config.yaml
model: "image VQ-VAE"
crop_scale_min: 1
bottleneck: "vq"
encoder_experts_per_token: 2
decoder_blocks_per_level: 3
decoder_block: "basic"
momentum: 0.85
nesterov: false
final_lr_fraction: 0
Rows from block 10 of the encoder, named by matrix and row number. Each number is 500 + 50 x the weight over its row's rms, rounded and kept within 0 to 999. All counts start at 0. Numbers have three digits each. After the name is the row's rms in percent of the matrix's.
# fc2: shared expert down (encoder.blocks.10.mlp.shared.fc2.weight, 256x128), inputs 64-127
fc2.4 132:508570410515471548517441449510500542588548422430519508447477523524402514501498544442523556528506306342511486532516482569396560537462495490459485529457528537477492544427449631575460486463457521
fc2.5 079:540516555543433489433558447547419524438504431437422522543515523477484516480468478463547470502570554455482512483524508483422492452485396626440528631529647470502578469519504454623479560514448477
fc2.6 088:471494605561486606521522502405546487441523473510496469462480445451569506431437533561440437483564528554570446403505506540584497532540533429458541479458458549517521528488482491421630554523548491
fc2.7 107:481488496516462529481487512524514488437433439489529510539507445465530544485503516400478374423516620541565498462479538506492455482424523525551450467579546358449546487517484433546526528496522455
fc2.8 090:489486510479507548531426472578511435472556465400464442421529424519405523489434449516544463463524449367380466513563512487499483376577528583459489504553592468433647544537450490588531515496509459
fc2.9 078:483521471526490522506517594527448470497506530583525491558376406437572491521539522445418445481470505570501505524471454511535526555465475433565476461616423540389445451460523523478540578560534396
fc2.10 112:488538540417497500462473555370569532532440505497545511493504431527561417534494506592466536603407470546516546488514485489550573541455445471498403510436554451488507514497430498514592528416592485
fc2.11 066:488487425607513459488502491520500490554475347486512504520463548491491607454457503426476496506510473485455458604503521543480555460537500508593489507566498422519440488477526514458488480482458496
fc2.12 098:531565387484476525464478475520468528504474482601507586539574465496336391444554508433488503494497455388479472528549466478372494478487515551528491515488513430455600452457417531647494518469448457
fc2.13 084:484505391486528465549472512422519479512542541533498435299521525506475519561513510435486501488455479460507600605484479537471461584542499415532428549484571483551566575517423538518502459486441484
fc2.14 085:513531450494506407482498424539568577479581494477459500557513528543437471494498526410485506518415357346454474541520508583427498488502418597563487550521524511488614466424513522701500515451477474
fc2.15 092:535445547517520432526596537531436475390449528491517440573446464516568481562462392507465489507548542650407477446543474508555474465482548479529495503532566474477569556499530456370483468429468541
fc2.16 088:451496604557501533490548498514501495537552474511454453342484504511626517561459505534468517516491588597606568451477542492533487481494505458490505557450318539481438480526498445509525496525530496
fc2.17 098:493516508511509536510598539512490515442331510516477529610459486425560496443560467491465488466526585529530432460532563553565570568460507400515493418537517502464465510418487491334510478473496519
fc2.18 095:525532535469516425476574473499497516341448476465458473598441533514579533493490557495519481483559498575492506520493505453573527489453427469407563501506528536522613511589443461496659568507585510
fc2.19 095:580547452543567554514453419471478510420510530503546492614502573431452474476518571441549571537453459470477526576467537543404469561422424446534455399481573552522519505468539494526429489493436523
fc2.20 087:498572586487473495480587514472496463471508509493488441495413508450517519475530436577457526538474565571483429428487526508607551511591517535446523438466397474460388523482472511514521568518591494
fc2.21 074:441493420522487548514432427527536484579637441429502492501485546508580462456472494498505502485504510483485472461467479558460443517441477631502544578506457606545468465510567499553451531580523510
fc2.22 099:460441584540562502487467495482526477498436550534543419489477497511543527545502489604430572455495627641496481402553506483496565495490533459483524468502501513474427541558592476304515563506488527
fc2.23 062:553531572520517455508546478486422496501477463512565563395438384523573459536487464493460494514559438591501592512459507547557510524455569413566473451510486527443416515474518555491541469474517510
fc2.24 071:599410475406530549548498537416472508520475516454430520454521449602594433455510501533502531520588585552526508504538500460479502458440440498539513538424416528522427441475412530541445509477463486
fc2.25 073:481506418490517542512457455447510550609564492500573516400499499497494447495472543508468502493452510376531567573467615557462497556483437526587431563382536483523560451451466637541514445442496456
fc2.26 091:474479554443461553445555532453500479461401478508497463557517474518634476441515551456506508508553586608498456527497509537601494490551457462466461502548335499452426497561438482453514548469571530
fc2.27 117:556445482451495590485465492469539440503548532525510557473518512452412511472455454409503533517533547445500434440484429514437489482478517693440452516506526495517531549465538519567457514542470514
fc2.28 096:493459504471553498540453509518503457432502629570510510636496513337483441527503492500480390465473477530518467463517565476570472528521489496480552477585460601456473487490500493500508529589487518
fc2.29 190:590532509491498450492496501492499497479540597527476577391584535563392343436578561432519532487524419456480453529533448510480513476525556524553462541532535513564631555510458548507491575451462455
fc2.30 077:457522455479535490554423488469517544489503486577548580579407531524480436511488506516536556494532443402483488503487514580485516570422467485473576530604421643485549558443476553513366557458475551
fc2.31 085:516474469546493579452576441584491479532511434466492507559466558450602589420481438492505454475578506543533488500510500497593488381528462562485538393570575549441489442379548437624512544544520528
fc2.32 085:584477560438581416491529497501444423563415561507507473516483471525532528440468498575503422454543600533493433469507500504572550470485568470502502478396467566480340501504492483421599419521539537
fc2.33 105:486547453480458465461605459483585467501505558551477531462583550482479508477524524425532500561598457469474499528442494421476502446493534564528491499434681387540522495522493522593583463467551465
fc2.34 082:556445505529484436535506470546430560431483546547465494679530558571437490520511448381533532431475439445495533530470491512445504556500465538559513515561532438526548540497539442433435406476401517
fc2.35 059:512409520492533487462538449574396532553535416519434452577455471539503480465543475464489518498563432506499519517548536541540488571585495538473541578493359541462483513505430480501525520446438521
fc2.36 111:472519538502498545522543517520575525470457566457436465388449475451551504520516544635469473532444602594561446456597491505527472461471451420484584442384453400496520420576430488464558533476618457
fc2.37 083:506523508464528532465511484469577489502442474570474415424480494448449617498432494538555564500499577421616509443445490539549479449557509554493493410440520451522359519525535497366532503511499508
fc2.38 076:441466580592539550495488566460506460461485544563522456561457488452631537526383511595479531542548610592556481464470525452595450467454482512477560536572465512472489500475573451490520482476540517
fc2.39 089:533551583485514477508563477464512492401460507529544504576486497504702455502568584447418418547513496544448511506456493547584513522489478338526521469504410518518429483492470563459537541554615448
fc2.40 094:463489630508480507558534565472515435527507525568498361501543543583585466506443521597507510489491366523545563381545490466605499508589554479532527502536600508546483567468451460501598512601582521
fc2.41 150:558558563497488506500510570522544454536439521473490526417481542523505434411559564485490496437595533544504525488433476451529505440567592467478503525552416502481678476519508515494547483470526537
fc2.42 111:559509469553451517503461572463467433499610431419515527450427501556557472426461456482503570530517303510427493484553480515486571507543543547483449536489458507484603519407400537605496593493457500
fc2.43 096:388518430483457572490514506454544509458469524579511458442499502504425487500485473442602554474540556454557493461483476520481422477494463561502476443499713424541616483450509485492449424495495491
fc2.44 068:513443510541470492452592522533564462537551456480454424509493393595538509474457507545535453531464494648505595487508478423496483439522455458459526597467480464481572425593474502563558510518562529
fc2.45 063:467495537487572405468430552556441442569412444499529505583455508514430465538490470495488464508474512410424525532511564433522522536477537506577439411647494495490521544525507504528467434518506534
fc2.46 105:547476483477480481515471573484395486511480567535533660458554547478361398510565606470452531468502463454408499535472487506494523532449463446633462520455391572516414502497501462467461498469412539
fc2.47 117:455462463525516528474424488484454501427534529558486525462549539469432515552464422458502533481494445416516559514497498478387490486500473695477514458526603580483720492449465491639430524462498475
fc2.48 129:448487374525483564484427482501491537437589506484492491462484507479510539524502439460543460543371426477531549537537520535415462522457497521511519419495683469533512454516478503603478447478481477
fc2.49 102:541446582476466483518494511505491505449499500486513504594547547526667445479469562543523530534519533641506477475549495520640580484546482498521564557418384486522385492516493426386550430514535531
fc2.50 095:487474537522502521502544609480484446403445485564478466412571463523561454534463510535520425451626606589487498503495556524556447484472559370514498500522431521409442479523447420401525489512521476
fc2.51 113:567515414447529424518518456517463465524526544541460544504505516536355466465565563425547542478558442471482466534473500448390479510450537567529454534495556422453584528535436467607539505366515495
fc2.52 073:571461474492535482502399519379569520520585510448449479490462536477482462487497448429524444499409429451421545521503553517363461536492443521584446601556518534557662489423569437563386447483499528
fc2.53 090:507556438506474557572414548480458534453513640502556504485511510461409424495540467428482507487474473448426436484513450588448526568475510533505422451521489530530626587491443515561443533406423449
fc2.54 069:495436585498534528492516465450458584541475487495468500686494519571538476519508459511400528441521434495566509489443482459509490524476493619452489494636502532536586484474527495607530583504508555
fc2.55 107:514453532512484465537503463576577459531542578536454441488584524500399457452532508466488409508573419543451479478522445481611500463566512532500561546528519472590494536564517493511528544512549451
fc2.56 078:513537526501506521544514549612588405569486522434497430376442471576468487519442526618511484570510483565520446529494515517607495512552578445520532498436461525541473435467436493523619494502582490
fc2.57 066:558581455492486475491509554517450558513511603544478537435556513439404538513544513523511484505491571489478437564527418443511425448445577494443477542462517414449587465578532396469447503436432442
fc2.58 071:401508529509546506488495449478538494495555512557567465535460452492508572585513500596492531614459616580496541495483471505537499520457479514418538408506398573430399556557525556503553515485536524
fc2.59 075:481448535580476524469527591449410487471522566463438520504559567473570545460463397476492514435547588473505440463453511504482452508524465528471443558548476498519401561414564544512398497476358514
fc2.60 082:511515570505501606503456551449627485513415606535497519427565505480476425442583503539466520455499439452422448506538463511521531475411548589512466498528504549486532515536463490599494537447529490
fc2.61 109:442454510461522439461464530519405465421563401556534514651460443502513527479509459536566490499502530495507558641476507406552523512567429520512479384528560567505493544471621518500412456505410549
fc2.62 111:486516419502496446511550471523449541522540500414445550552453499450525510533472556391504523475494534556424552635543498482413505567430516544497404556451559417477552536420492604482455475417448549
fc2.63 063:375406530522523472519509450523460411530484442539567458581504555476523527566513481453493542488502428522458535472473483544495477435492531468517540487470609469473427510522657501453469453566477585
fc2.64 115:482475629594497508493591447607599469526462568497445553344569491531464479461566456470474484457559615546440509400513467458519507428538513573520564505441480437526461489542594505475488500501539467
fc2.65 091:488519431451451531484483530472525564475496536598506523468521412493549506543548479567481573454410488473503525555490477434440514550538486513483437531491489549451475527491499535495512601539502491
fc2.66 124:536508442466529510496495451487431508545607449457454522447565503521449529506554471450555476465494381449427462523524505531431528502537497581460489557499569515477546482488390548636454505481397482
fc2.67 122:494492505632566611479460489543528477443554536494569464536515513489417549549445422520473472523403424476582534468533580480402505536484452495509538453487565523578492409431556545520470425567491524
fc2.68 150:499405527510542451496481445382462481516550499467543506597537519429462455591478412568524491567372512510516496573545419563542489555503423505510507531513473525579383532493468462477526426535509578
fc2.69 110:518483583497529433504475536420522475528468519458527509376602440554466527441515556494567528488578453573458505474448468452545517450505503427440481591509484517576593482601521487496509514532505474
fc2.70 075:470519547535493560478622532544468491559385435557462463589505470517510526612494476497407452476516569554560589522522520528566502579499491356483522519521426424477445450470468488437571526527507499
fc2.71 092:503578443494488532461459470565543517546518507505523543495529539471337441469583558408517487493475434401492519510572478519393504490489506568526468514434497561459601441513455545684475562471496386
fc2.72 155:551435427534553492538426430465518550502571491500525541432511493465347504517516492454583574498418334361469506564453484564334484513534466500514484502501566482563549512528504529493442421500438507
fc2.73 096:524505469491495489509488462472468518509547441496501557540430605411562486524507492455482474543468404459538466519473491536418541491442500633535449465566474596408496468471547508599457512479497458
fc2.74 144:473451505492489551525455506452509478507514462486572488428469489560491592497396510603504487524465585467488527519500464377467557494504462620493468510452463412512473564443445489554541520532510460
fc2.75 091:559487428447497501479489526537408527502466537534494544504483522546515453482486594417516479482471398502496532545517524435503468571547496546507508563433533534468474485568482498626420437458369465
fc2.76 065:432526475487489558466566520615414431571451497588537483516425511454383623547496489551491473427472581514512502515495491474588509467463515454408496423444577472519508509561480500501593486528487492
fc2.77 134:445525593486525454525588580469499441502508547546488419520460486523597544506429510666481503578553631629502495517489472514566528471555513407397512489502450482508389505544513499419560509550547505
fc2.78 091:549583421472525417518458502445564586456480558501518507433492559477400513466608539415565538506424557427490471473484525580305462524517510407565485488479521475442492521553514526366459538486440450
fc2.79 080:563524508460499430500483528427465568419490538418540532439501470584554487552524481529508475528491539476438568578430430521426503572510518428609461489568455580504359496469437446474467557524495488
fc2.80 117:468485366536489535494455504539518448561489470542425443554493569598466575532496600464513471521509485441552453549510565475531367476543567505470492531540459508496481514558540423540425487540417443
fc2.81 112:461516448510521496514487436488450524380482392418530463611516478504488556496495527493544527442468480382565494513502513528410496493504517515511549424533668605477560492481543481469472480529497538
fc2.82 117:535536509464380464536460502571490478415569402481474512517476472447598502446592597536490412373538485531462496581470546470534446492487518487429441485597542484457596587578466469540589561517545462
fc2.83 082:460484440510466565441437469478550519464500401428500489485457537469556543510492566466526526419501513465513461448483490573600472464473483611470544475614391572526607473449445451608510611452492487
fc2.84 079:594522454574581516537545554502510505510434587452512479523493554485465516484520482490490490483530604467476444490485498540518431530468540321495548543421478477532442491554542504330504386493482456
fc2.85 105:503498454586514524511527506492478542453541450486522485625405521441723520442473507510460492556514542538522466499532569466574492602497497543536538445514488523410377499449474466546509563487502503
fc2.86 099:480506417485528495443594447563616505538521554517474508463547508508538502444511535445484504501565410459456507479458481516471465417522511573531531548399589430522541468456537460630523456413578489
fc2.87 101:530494480422508453477603517514558512491443577535488540464573410548439451483516554510508511553567529558460415446453437467517516487489480476580536545457447497423451441532475459500579520432589450
fc2.88 063:471481496554450501464597526562437533625427462473512417561574516606507605494504560468559470491442482535565492569495541491480452448544526395540548582509491489490569455455510481491405555578451498
fc2.89 116:462496478516559553497520464532555457499477527504433457511503510523494506459477527475607552478563594483519498518507511476527511471551464551462492493466547450574601489523571446555415440471448534
fc2.90 072:551438554452539406463561519516459489509549490544526538512529408459346538521496413594454532511440463548477469457450460568469488489443507612501439513616488570505543492466560498548456481507526502
fc2.91 123:525480556499502518540506592455535469477441592573506432531559508524555480528507471548457512520490616574527521482486455479547562501502513474542483480417372453523428485498532402501498510514530507
fc2.92 070:494521487516476510471520496448561534524409522503487467484545468535421496524496398506500514463425587562519540484444494545505481494474504383577426514517438435545482595485445481432548529467477500
fc2.93 113:494529414532454614509491469580494508580479425448551494511487471466544453475504539511439468463491432399460487482543569499538527523482516592494504468370471444478487410445552532571534518473509480
fc2.94 071:518519455652549469513532475515509524409482454513449554397439515457507545466518538443534564480480429503493474493528517535535480554449536516529542448489541519501539516520474488466473438478507505
fc2.95 096:543526506541544472534479442430562503468568505535459567578510536474438476497570421554438486520546469458449536465552537437472474593573493480573546462461532463515444462505537454466622466524563549
fc2.96 093:505523424491568492496461417455448503498537455562521481472516533508360552504458497433543470533468418444554570558480479373379472534478519630511484439544634502455587559526448509568447473458485476
fc2.97 103:501445479589503455464459495464541486522494453432471477579560508475416551569470469493450590516416416423536555463470460515398495561485542496507537509501621478545459517485619529499487531553468503
fc2.98 116:499562548512451463522559533474498534489506552534502503443455469488531452458542586544461519530514520558453474474487427519537545532444466401521504500453286535489424546528504532440602502485582466
fc2.99 076:518498557469479503492537542522391481540504457486478528595471555549487494521527499439473486522474420592488505546572541455488492440610501557514494546470616488476485472439468485594458489496486536
fc2.100 082:503480493420472535475555422502512471566556456449549459514521491488503452511454493510483466451470562408533534554493539544461436482435510483435517545449650474541512450465525493530512496515471480
fc2.101 090:497544496462477531405560512627455501577478491488400446580476504510612559496532542470509522546493613565484498541514409470534502468522508450424485584419380471479404490553488513426475533516505459
fc2.102 110:512476478516442605474381510624597443475465613456491503427558491492523453432503530466539437404522418434499477458493624483512461443525564512536545468529533486391561536540531510502533502545496565
fc2.103 079:379429488498484572503408523569478472455458523550485421582517544445514495532464447525449542413497528537516540402501506502522455513546527553474487414450650434479567474474667464489507500543513481
fc2.104 091:536472558489536514570486569504349479531544526507518509526490595455519436557559484461502515498499466521520506514528504619560551525572449432578465449477525599527358532443498518422421458483465521
fc2.105 082:474575518547578544568415516430535503497488508561555543429491496453489549547442525499503512552438522548546465491446539557508549475515535351494492373587361581489429491522446626414534466550544479
fc2.106 091:467446569481452489498515621425509408527541531476461394518588587564513530486514496505511516438628562513462473453449474523530525489563580528461464531537421511561474500544518491489544477534500569
fc2.107 090:515525451507567461472477484498457533556504437450482434698503521543479588443513512352526566482511525454516510471440543507427503446483476611472562551568487492473578539485535531564429488481458517
fc2.108 088:520476518552563472569536603542503553402405547498479465561437501515483502543485466583544535451427622570563529541487507519521449487552489427545459460506519538538475496536591485407533443544493564
fc2.109 063:498532565521478502507534499479416506488565411501427505327525470521460477515544441487437515470479521498496512489482488539541554521525495527482432503487453528586479536481376548557532557485526402
fc2.110 083:523464430483459416478476518486445519557535432475513480634547498537455514545529477465449472519474476464457541622464443496428393491574468462579455536521429510486456487511576456608368530563456450
fc2.111 077:453409502414469464520488504512561462464528641505507456377539502540491574588495508476495533488535564573465568508463474509536479448554504469480425492530512538491550574493587423554553565475483538
fc2.112 092:469513536557531424499559476473326583488469393415518585594427512502586590457513464488484583468516576553518522458449441453498515552542467437492489476447501461409520498492518466490610456498529583
fc2.113 079:435493398489549536488524498551533449537463497434492521525488536465554541486406438514491558466504501456549468450556579543556530501477487545556552400502549531484564483482561472542547458506531571
fc2.114 115:459447512406493470496513491507474541440500489491513566628448487394587462497494426534466496535470509510597471423529531498572601575378483574438509365497542518481504486414476489539590540475495559
fc2.115 094:546432552588515496567498449448541505513543575480534521435500482574343530484416514513564468525508579503518489481492425519506583507543536424476559529474399490568428511484532540381507423481470530
fc2.116 091:581550433516475470483545475429491507418448546437496560434508581429498520535555463495447467514470661549489418461533464517479469520504548459479551408531486515413467545545477564509424584502483504
fc2.117 127:516442510505508547532480478538556463552538561478459470460515433492417435434466559519558601502530442472507461535549434513607478468616535518543528582393497563569450519509492525473481364468465514
fc2.118 092:487533449533518525548500466561506524411453421442543467581465518458503388537441454421441485426512439425490591501544603573447487588469453678557481515523498535543607459421446528573497476526506505
fc2.119 069:458579448538496539499463554508502513475428517502550507643528514477477485461522463387399502452480545447531500494459572552469467547325497520530536459635483478444562573489549515479472559481435482
fc2.120 082:514448477426470500500478531527505497512496456524531472541511574558506433453567471638425501590468498531476435455480482487612599496521445554535483501461445489528495494520501500461583516558598531
fc2.121 095:513500507485455461481410407461504503502551482456477400522475546527466496516377489552519485577415560474571527584511416454503506572528454730480499498531469490503484542497425500571542539464536438
fc2.122 071:492520488536516550526514538507422470472431510546446502469538460566389559513492474494562495460580472420504554497509507494370461443486499451545499536518617480534477528529465438436354498536467576
fc2.123 092:525503493416487510511549407478504475562447466492476482404511455516485536476463561436541491515566505508547432520496477502489482421572529326512508509468498553553549499461487554513524376501517536
fc2.124 078:562491524461525476440574539540391505444505482452530468578467495518526511408479517531479372421503492480457482549544489527441518478552429485496509497501556505506582392495403507550535555554480468
fc2.125 106:484458383532533456489430494519531514450566373453475471614491487511512571561397467515516499477404476377537612522405473500415478526421485623514500543550557378473607502516560484589494493481500555
fc2.126 074:511451411535443547527491426572458511549524460502453508466601474480356578534493443448512565514530416367505435490472496554417506489508546516502540514429570478558419516436513484479409425515419526
fc2.127 082:431461517461556451495492557465524521571455547543450465468457501446538494513465553620513494455537532658491497468517499405611542468499494483458471460455616486585563514459570489455456472455499455
fc2.128 101:480483501526557479535442489453552454521499491514509488331485462498407519552481514466494542481507493473562534464466563561409501596487529364530516523452421544492350526535560533352540459519526528
fc2.129 099:513479443433520468486505490545408454460552435465510524593526493542459518552465455440500517511481408409564575571526505443417410550572479463562516516513641582540529507459561500548460431548488524
fc2.130 107:519545455492496544452457501478573435550446509543477465530578533558463461496530449487473481484506459474547528548537492439425488496568544530512462525533564444436603451500497452608528490467516456
fc2.131 089:475492510533454442534536504587460525551451533524460487436452462454649526568532543542457490501536516550487483481523541485683576489554536357500531571460397462477409483479504475396539531492557477
fc2.132 098:471544484503552450457550513499519510509485461382526471493542484569499514543427496455484502483478434507420587503498508506414402450522525578513478567493549413514553467552473503620502504525525488
fc2.133 113:473466480506527569504498456633617515514466582489540519433508365510559531518434467558494436522412621570488534437505487453513455456440490529453560441476493451479496482553553530472505492566553504
fc2.134 061:441439462534478583505509438525500472482534522489451516551409461525564540488465508479558442455538469552472524605533496516538425487473497433420553488479520491529456431514525517487492515426444538
fc2.135 131:478498491483504457497445471480454474522612503510455491564509529515532499425454521542565528487539407465522452536496440502534484499519486557478542480573469639518487510476552576613413471536425552
fc2.136 065:440481497534517473493448481499427501478561564513532567441531616419539543488542535469533542524505553453500473511477509527446503555484539542535531360502492609423393521487622513407472480548438509
fc2.137 103:505491482545445544431559575483402496446450438482527583459520406529570466486482410462436548460464443458499526467510517552494597555492507478518464553443406510486562509381460499521482540485469536
fc2.138 111:593554595545478440549588571548447567532386649510484520477468548536503444474546432473471540445521588510453472487511455489576571497474564458548510503542498455488484530472491500378482508451505474
fc2.139 097:383543452479512544461473482550572528531541470510552486607470468369537541493587522519462512566464571481469423462505509554463483462414511525482523464467500447479387471460579524469495464493499511
fc2.140 128:598518489561478508512465537513437526559483589580519537454554470496428463529509467465495434497469505471544487438533465533383512505504546399534480457522486486440581515470446504360385476487453446
fc2.141 089:464504482491485504528502515545422487507498452531476491591495532553533473529505474444470425536483388488463512524479520434487534448490493677515513530572550495465585496464517411737491524487495513
fc2.142 096:496455480455485437471503469551470520509505427460484497722493495436523536513512467469503475455467401449481455445496521443469507480409470582489491493568582504512654533476555487561487553534488503
fc2.143 084:489574479516487482500472526550601521461463509481527448422512467509562507462505604579507513509508499592535455510484513545647504486468490364485529484426372558500443577538510523377496463533590485
fc2.144 066:521538394526581542493477493510583504417470531494545456528565457444567468422483509512526552529510359484510454482456504527508514501382513548438481450496594549516555459581463487516579559448553521
fc2.145 099:499473518487494463545507523480480483422443558470548503587505518468525504500587460525520517488472579509532461513465521479524476560462514320513493440539385520506472534525597500342480500541487544
fc2.146 152:546532466507480493498488480491445517488560466461479518514560504522478452510497509476446452514488378443464512530572523514505549558528499645569506556469451522489495518320362472635486524515473482
fc2.147 080:413457533523483677483591542569566493475470515513430450426463479510558508444467424554446447462527581582487459405521476505617492412490561492434513513499387500491546442484409473506530553471530508
fc2.148 117:538502506510471488535530495568520557496413604429426516452396531457553494457605593468530482454485464557505461482524550506561489475489540337482524478560512407524493519506447549370498500511480455
fc2.149 164:506498565539545492517627368528470511524572433424461493505593476628478516467500538429516515446634493498454558469451473460447429438604499549497596520531521527565521487509508483566519453548510475
fc2.150 121:511478451551551527544486480469478498601522563485512502452543533501353492506430423521487420453444511389555515477500472536402480485534495570490499490546549553562571513546443558632423487509440534
fc2.151 115:484615506519510483564475534495552540504500541541517489459419535460492477490591528536481539535464528465470419479514447578557623588467526405446486464533305519454443555492493567392508560469511461
fc2.152 116:500536515547496466469602463525578531489550532495448461326523454533384538483515518508466501468518686494559570516441516415422497538477485483534518500461473485504384437552475445485566522546496489
fc2.153 194:514476466388453441450525449516435569578640448566512583427504504489487512468541530436575511500527475473501449540538472457533460501509494572452528526479575528477455440528402551644523490475515512
fc2.154 092:546465586462486459513547597493484431568482549482506468442514532563547451525420475566458481551540650629471500477472517444548546446554504448489467495518439519542508500507530474406536502525561528
fc2.155 088:505507530552516518526456525389518476599441557452484492444446496571353550547473490466479472524489480487535526547498486542492499573542561385562469476514368504638446512470517537483475495512599520
fc2.156 082:503580578489514474488593545491481513518401502464529492534490505563567495525516492540481513536512594602535535490475455502503478438488468338532475451512424523494384501530517502359551456519556517
fc2.157 066:563603506523472450483583488651436528382560499425518555476547493461601474475519496482496509479540485410472523509527539556510488540458434601521534459477460552465496512532443416559504507420486548
fc2.158 117:493517600481467422521526559536464464448477581529468468567496535538655494561475474516452515520510603611446505448513483481614566465548519513469456488478444490440457525522525417377443566450498495
fc2.159 116:490470511440468526445566531511611483539468556425508477426492498474475531496431397521498554591445465557591487464572550507534559512507455631510540520485444536476459439502431506676497451489531581
fc2.160 071:514473576546474509485541530491535484415392541570508442493525510467585518481540495465497498549552416475525417435490500495526556510465544343538525449557470483487452572516511466348477478524494543
fc2.161 096:516424469490486512544353385499515499458538492517527582486495535429350443475530518484543526422465418401532453515520494486368515471440427560571538480505636475534577495497520476549444515476472511
fc2.162 089:404469540560435573526447523545418419495504475521516447450505496451482569548471539428517572562549528516547481505502540486604523477519524454462545446492554512520524529566528523462443502497460538
fc2.163 071:478466517536464518517521486558391512512462450471457465456460469477498558467460561523533456480484415434449486495583450490500517501478485588481520529486611574500580528483575518690376530506397495
fc2.164 082:422519612494574499535490427471632512534500537595473482456509472505605462495518481465459561525477509442499485450487457544520525476406484605488541504446404425565570540500428537433542513472506476
fc2.165 143:496505629437472485460568539532501492537447534457508530583462506531549485558507454684489497509479583640495516493519488503680519477474539383520541474490476476502430481467503502419571459514596533
fc2.166 088:545395435424519449511462503468479464542568458569498555510609535511479486548548490531576481538473416428452501518479493420342442473490509484525459570496596503572546489515564457509382420558473501
fc2.167 128:432522590512453509496529515456455466437469446487576500542421525433689549513514422619441437548499567512552501527487553491548519524463472477440492417483459553470469541457467538449507568530511552
fc2.168 144:502519452431479482493445410493527513445623476516483496396485519461460502496481509452547532530532412411531466530516498521442467516462527696488474530463595518414491565521526536620435532462471527
fc2.169 076:514584540541485471467447501530474522501463488480473490498500523483600462486552527382497473476520423466523517505581532513491473526500582614536520590447355478453427598545528523526454477487445460
fc2.170 104:563564549433488386491519564395539476526508580445484450424465500559578542488489561596481558530541542573478563544526434473511564484523464353509478540418439549521372523588399468464571507479589447
fc2.171 079:577519535412520481469500543389489433526473471563490545503496508514547503487547484557528416515517510526465531613491427418485465519501460516517423592560419457505540553603428483419566532520583505
fc2.172 064:494458468583491486500504547447516550378545430398475448684482544480587581555457473425494422539524493472460453522495586505451481514543503469464519436520566557547591514563565530505489513492456487
fc2.173 050:487465463522489510531468498388566467510427499534511438392466520547426442461417570507518505539568532508485539549502452539473558544593494548621443589540511476527462489484469464513554557518494523
fc2.174 076:519551443451483457503488521454511484523525465487469461662475479469478569469505517590460558486473527426535402553496518477552488442526516589497529539469540551498545560511551518515495418467533548
fc2.175 096:466470526492501522456512489506516498608552443508462479555496488547502493515434417566494465521512475509464560547509440407543526466514480679434489578582506488486663525558437486690510550454546515
fc2.176 090:549553553515534459495538392527472504455499518451461522457515557493621461392615543425539487519568475509490479591539456509563473517513533544491415565546477559476584520543409520514499595433520457
fc2.177 075:465512480458481490487495567455534417597520557480559502540605580505547425453513436548514542518539462475519429494517441530550501498513577424506505509491449511513555556440543522608446390476435528
fc2.178 088:512534587523527448457487405510535497394473519566463521520524524478499514475464516509518538556454659538485502471476532414488505464500490487523480389560453421537493535520635444376489528551529499
fc2.179 082:503511540497569599500503544477493439423510494464482447432469408447528499460516486496501487466550523630548431447500482448531468471488535493409485468526456658488458464528466488524533592493525548
fc2.180 122:476449473501494532485432459471476520500547384467539502413463455468439630529457485518537530471409561462531577538442540445337428574387472586460515527493570511506503485519488530624481536562506503
fc2.181 097:525478469492456488512431529468570563504530551491525435546517408515513487529491542588485477465487475570549540465540524577591481547486429518536547567487366538517354598536498458364526520530547538
fc2.182 126:469528537505569459538463493471520514505508479435551514466465467448570572473486527539539518562488558597486465476485482512612533511529459314452532530488425517488359534594494580325531454510555507
fc2.183 102:515447542460479490540341429520582518538535536552488509333474497507446465431566545464524471533467422457513484445497514472459599491471451573489523539479506488553507556523538538526492536502534477
fc2.184 176:473502436417483503498405427525507548517606473585511503492491542435557453544504445526541543532508438483562473542569556536555490524448451547503549479472489529449362438433471496507498444460531538
fc2.185 073:437494464514537564503438554557508470481535450447574440535476583495547477530533478556429450525399542400501466454516611541478555499461501480504559486517476436561532399499403531549501564575551535
fc2.186 108:513455535553534513513468537430469551493463527533482565532461448452488468515545522516470504524438549531513432502512459599535498515483436309539519511482367575590313513498569511364463492513548495
fc2.187 107:404458491512548471540490532486590484499429475474563502537485454468527477515515522560459509480452489536556520487535563555563533543425489333571523437471520492468432481436625531338581469527560480
fc2.188 146:527557499525478458489510481515481536529430444461509600544510507581555516463528581441546509428583433494488529455418479504415538448442567431479450538501494450470562419499509498482551496459485481
fc2.189 126:480580485455457495494499487421507462503491488501489501488520500477554425513531588439479514448545585568477427486560495551617497387607515503491481450432457561456543501532545527588542471484514481
fc2.190 082:567588520573477536481543455470398510506483534450501575524467536606454498455492494420589467590531580495452539535468429500520578499553423440490464470528583501540501471496390537523481428457460558
fc2.191 193:440489433531468540502384486513503522509589425505573505378470420470371576536511492507511522488420383373547534513533532487401485494493515605501538500418552452417503451528455515589475447524507504
fc2.192 077:511566474472510542421515533609491568505445498524506464379459525537482441477454524464519515439493622542554478483502555533494477481520515484441432515489387452443500509547435487429427486454418442
fc2.193 087:464543483520482552505507540502603593504411484563482529609569481446548438500548484541423508491438462493496489452492535523427493536382483481439499513510372461499463488496642529554429490432488460
fc2.194 079:558435472459481504440429571505433447484548447427529449508424519530483554519397478492578402492469601494566505529502507430468450543606492577447474388529497519531531496534481478508475455580391470
fc2.195 187:559488504464511500465515501456584454439548542547462478632520499506464428513467590499567507544497479453426514545494387517563460460573493662522484475582515532521622503547496451643451522459484513
fc2.196 120:482497581555504487542504548494505458480430530530485416431448503518553502498440493511490487529505568579527510509515522516686569537579519399470537446477412549507428541513477523339569488579500495
fc2.197 083:578536464523501547492489548519654473468412420539509518470490475444530456434500513497459471485452437450567545451474486511466478531400473517550457547487402459492534505461458488559499498459600438
fc2.198 172:505466524512453449504543546449379545530556471508479555549469472593522556511504524482520476468547475541481532489460489488488448523554529400448502518537520488551591422455492470554505535532496479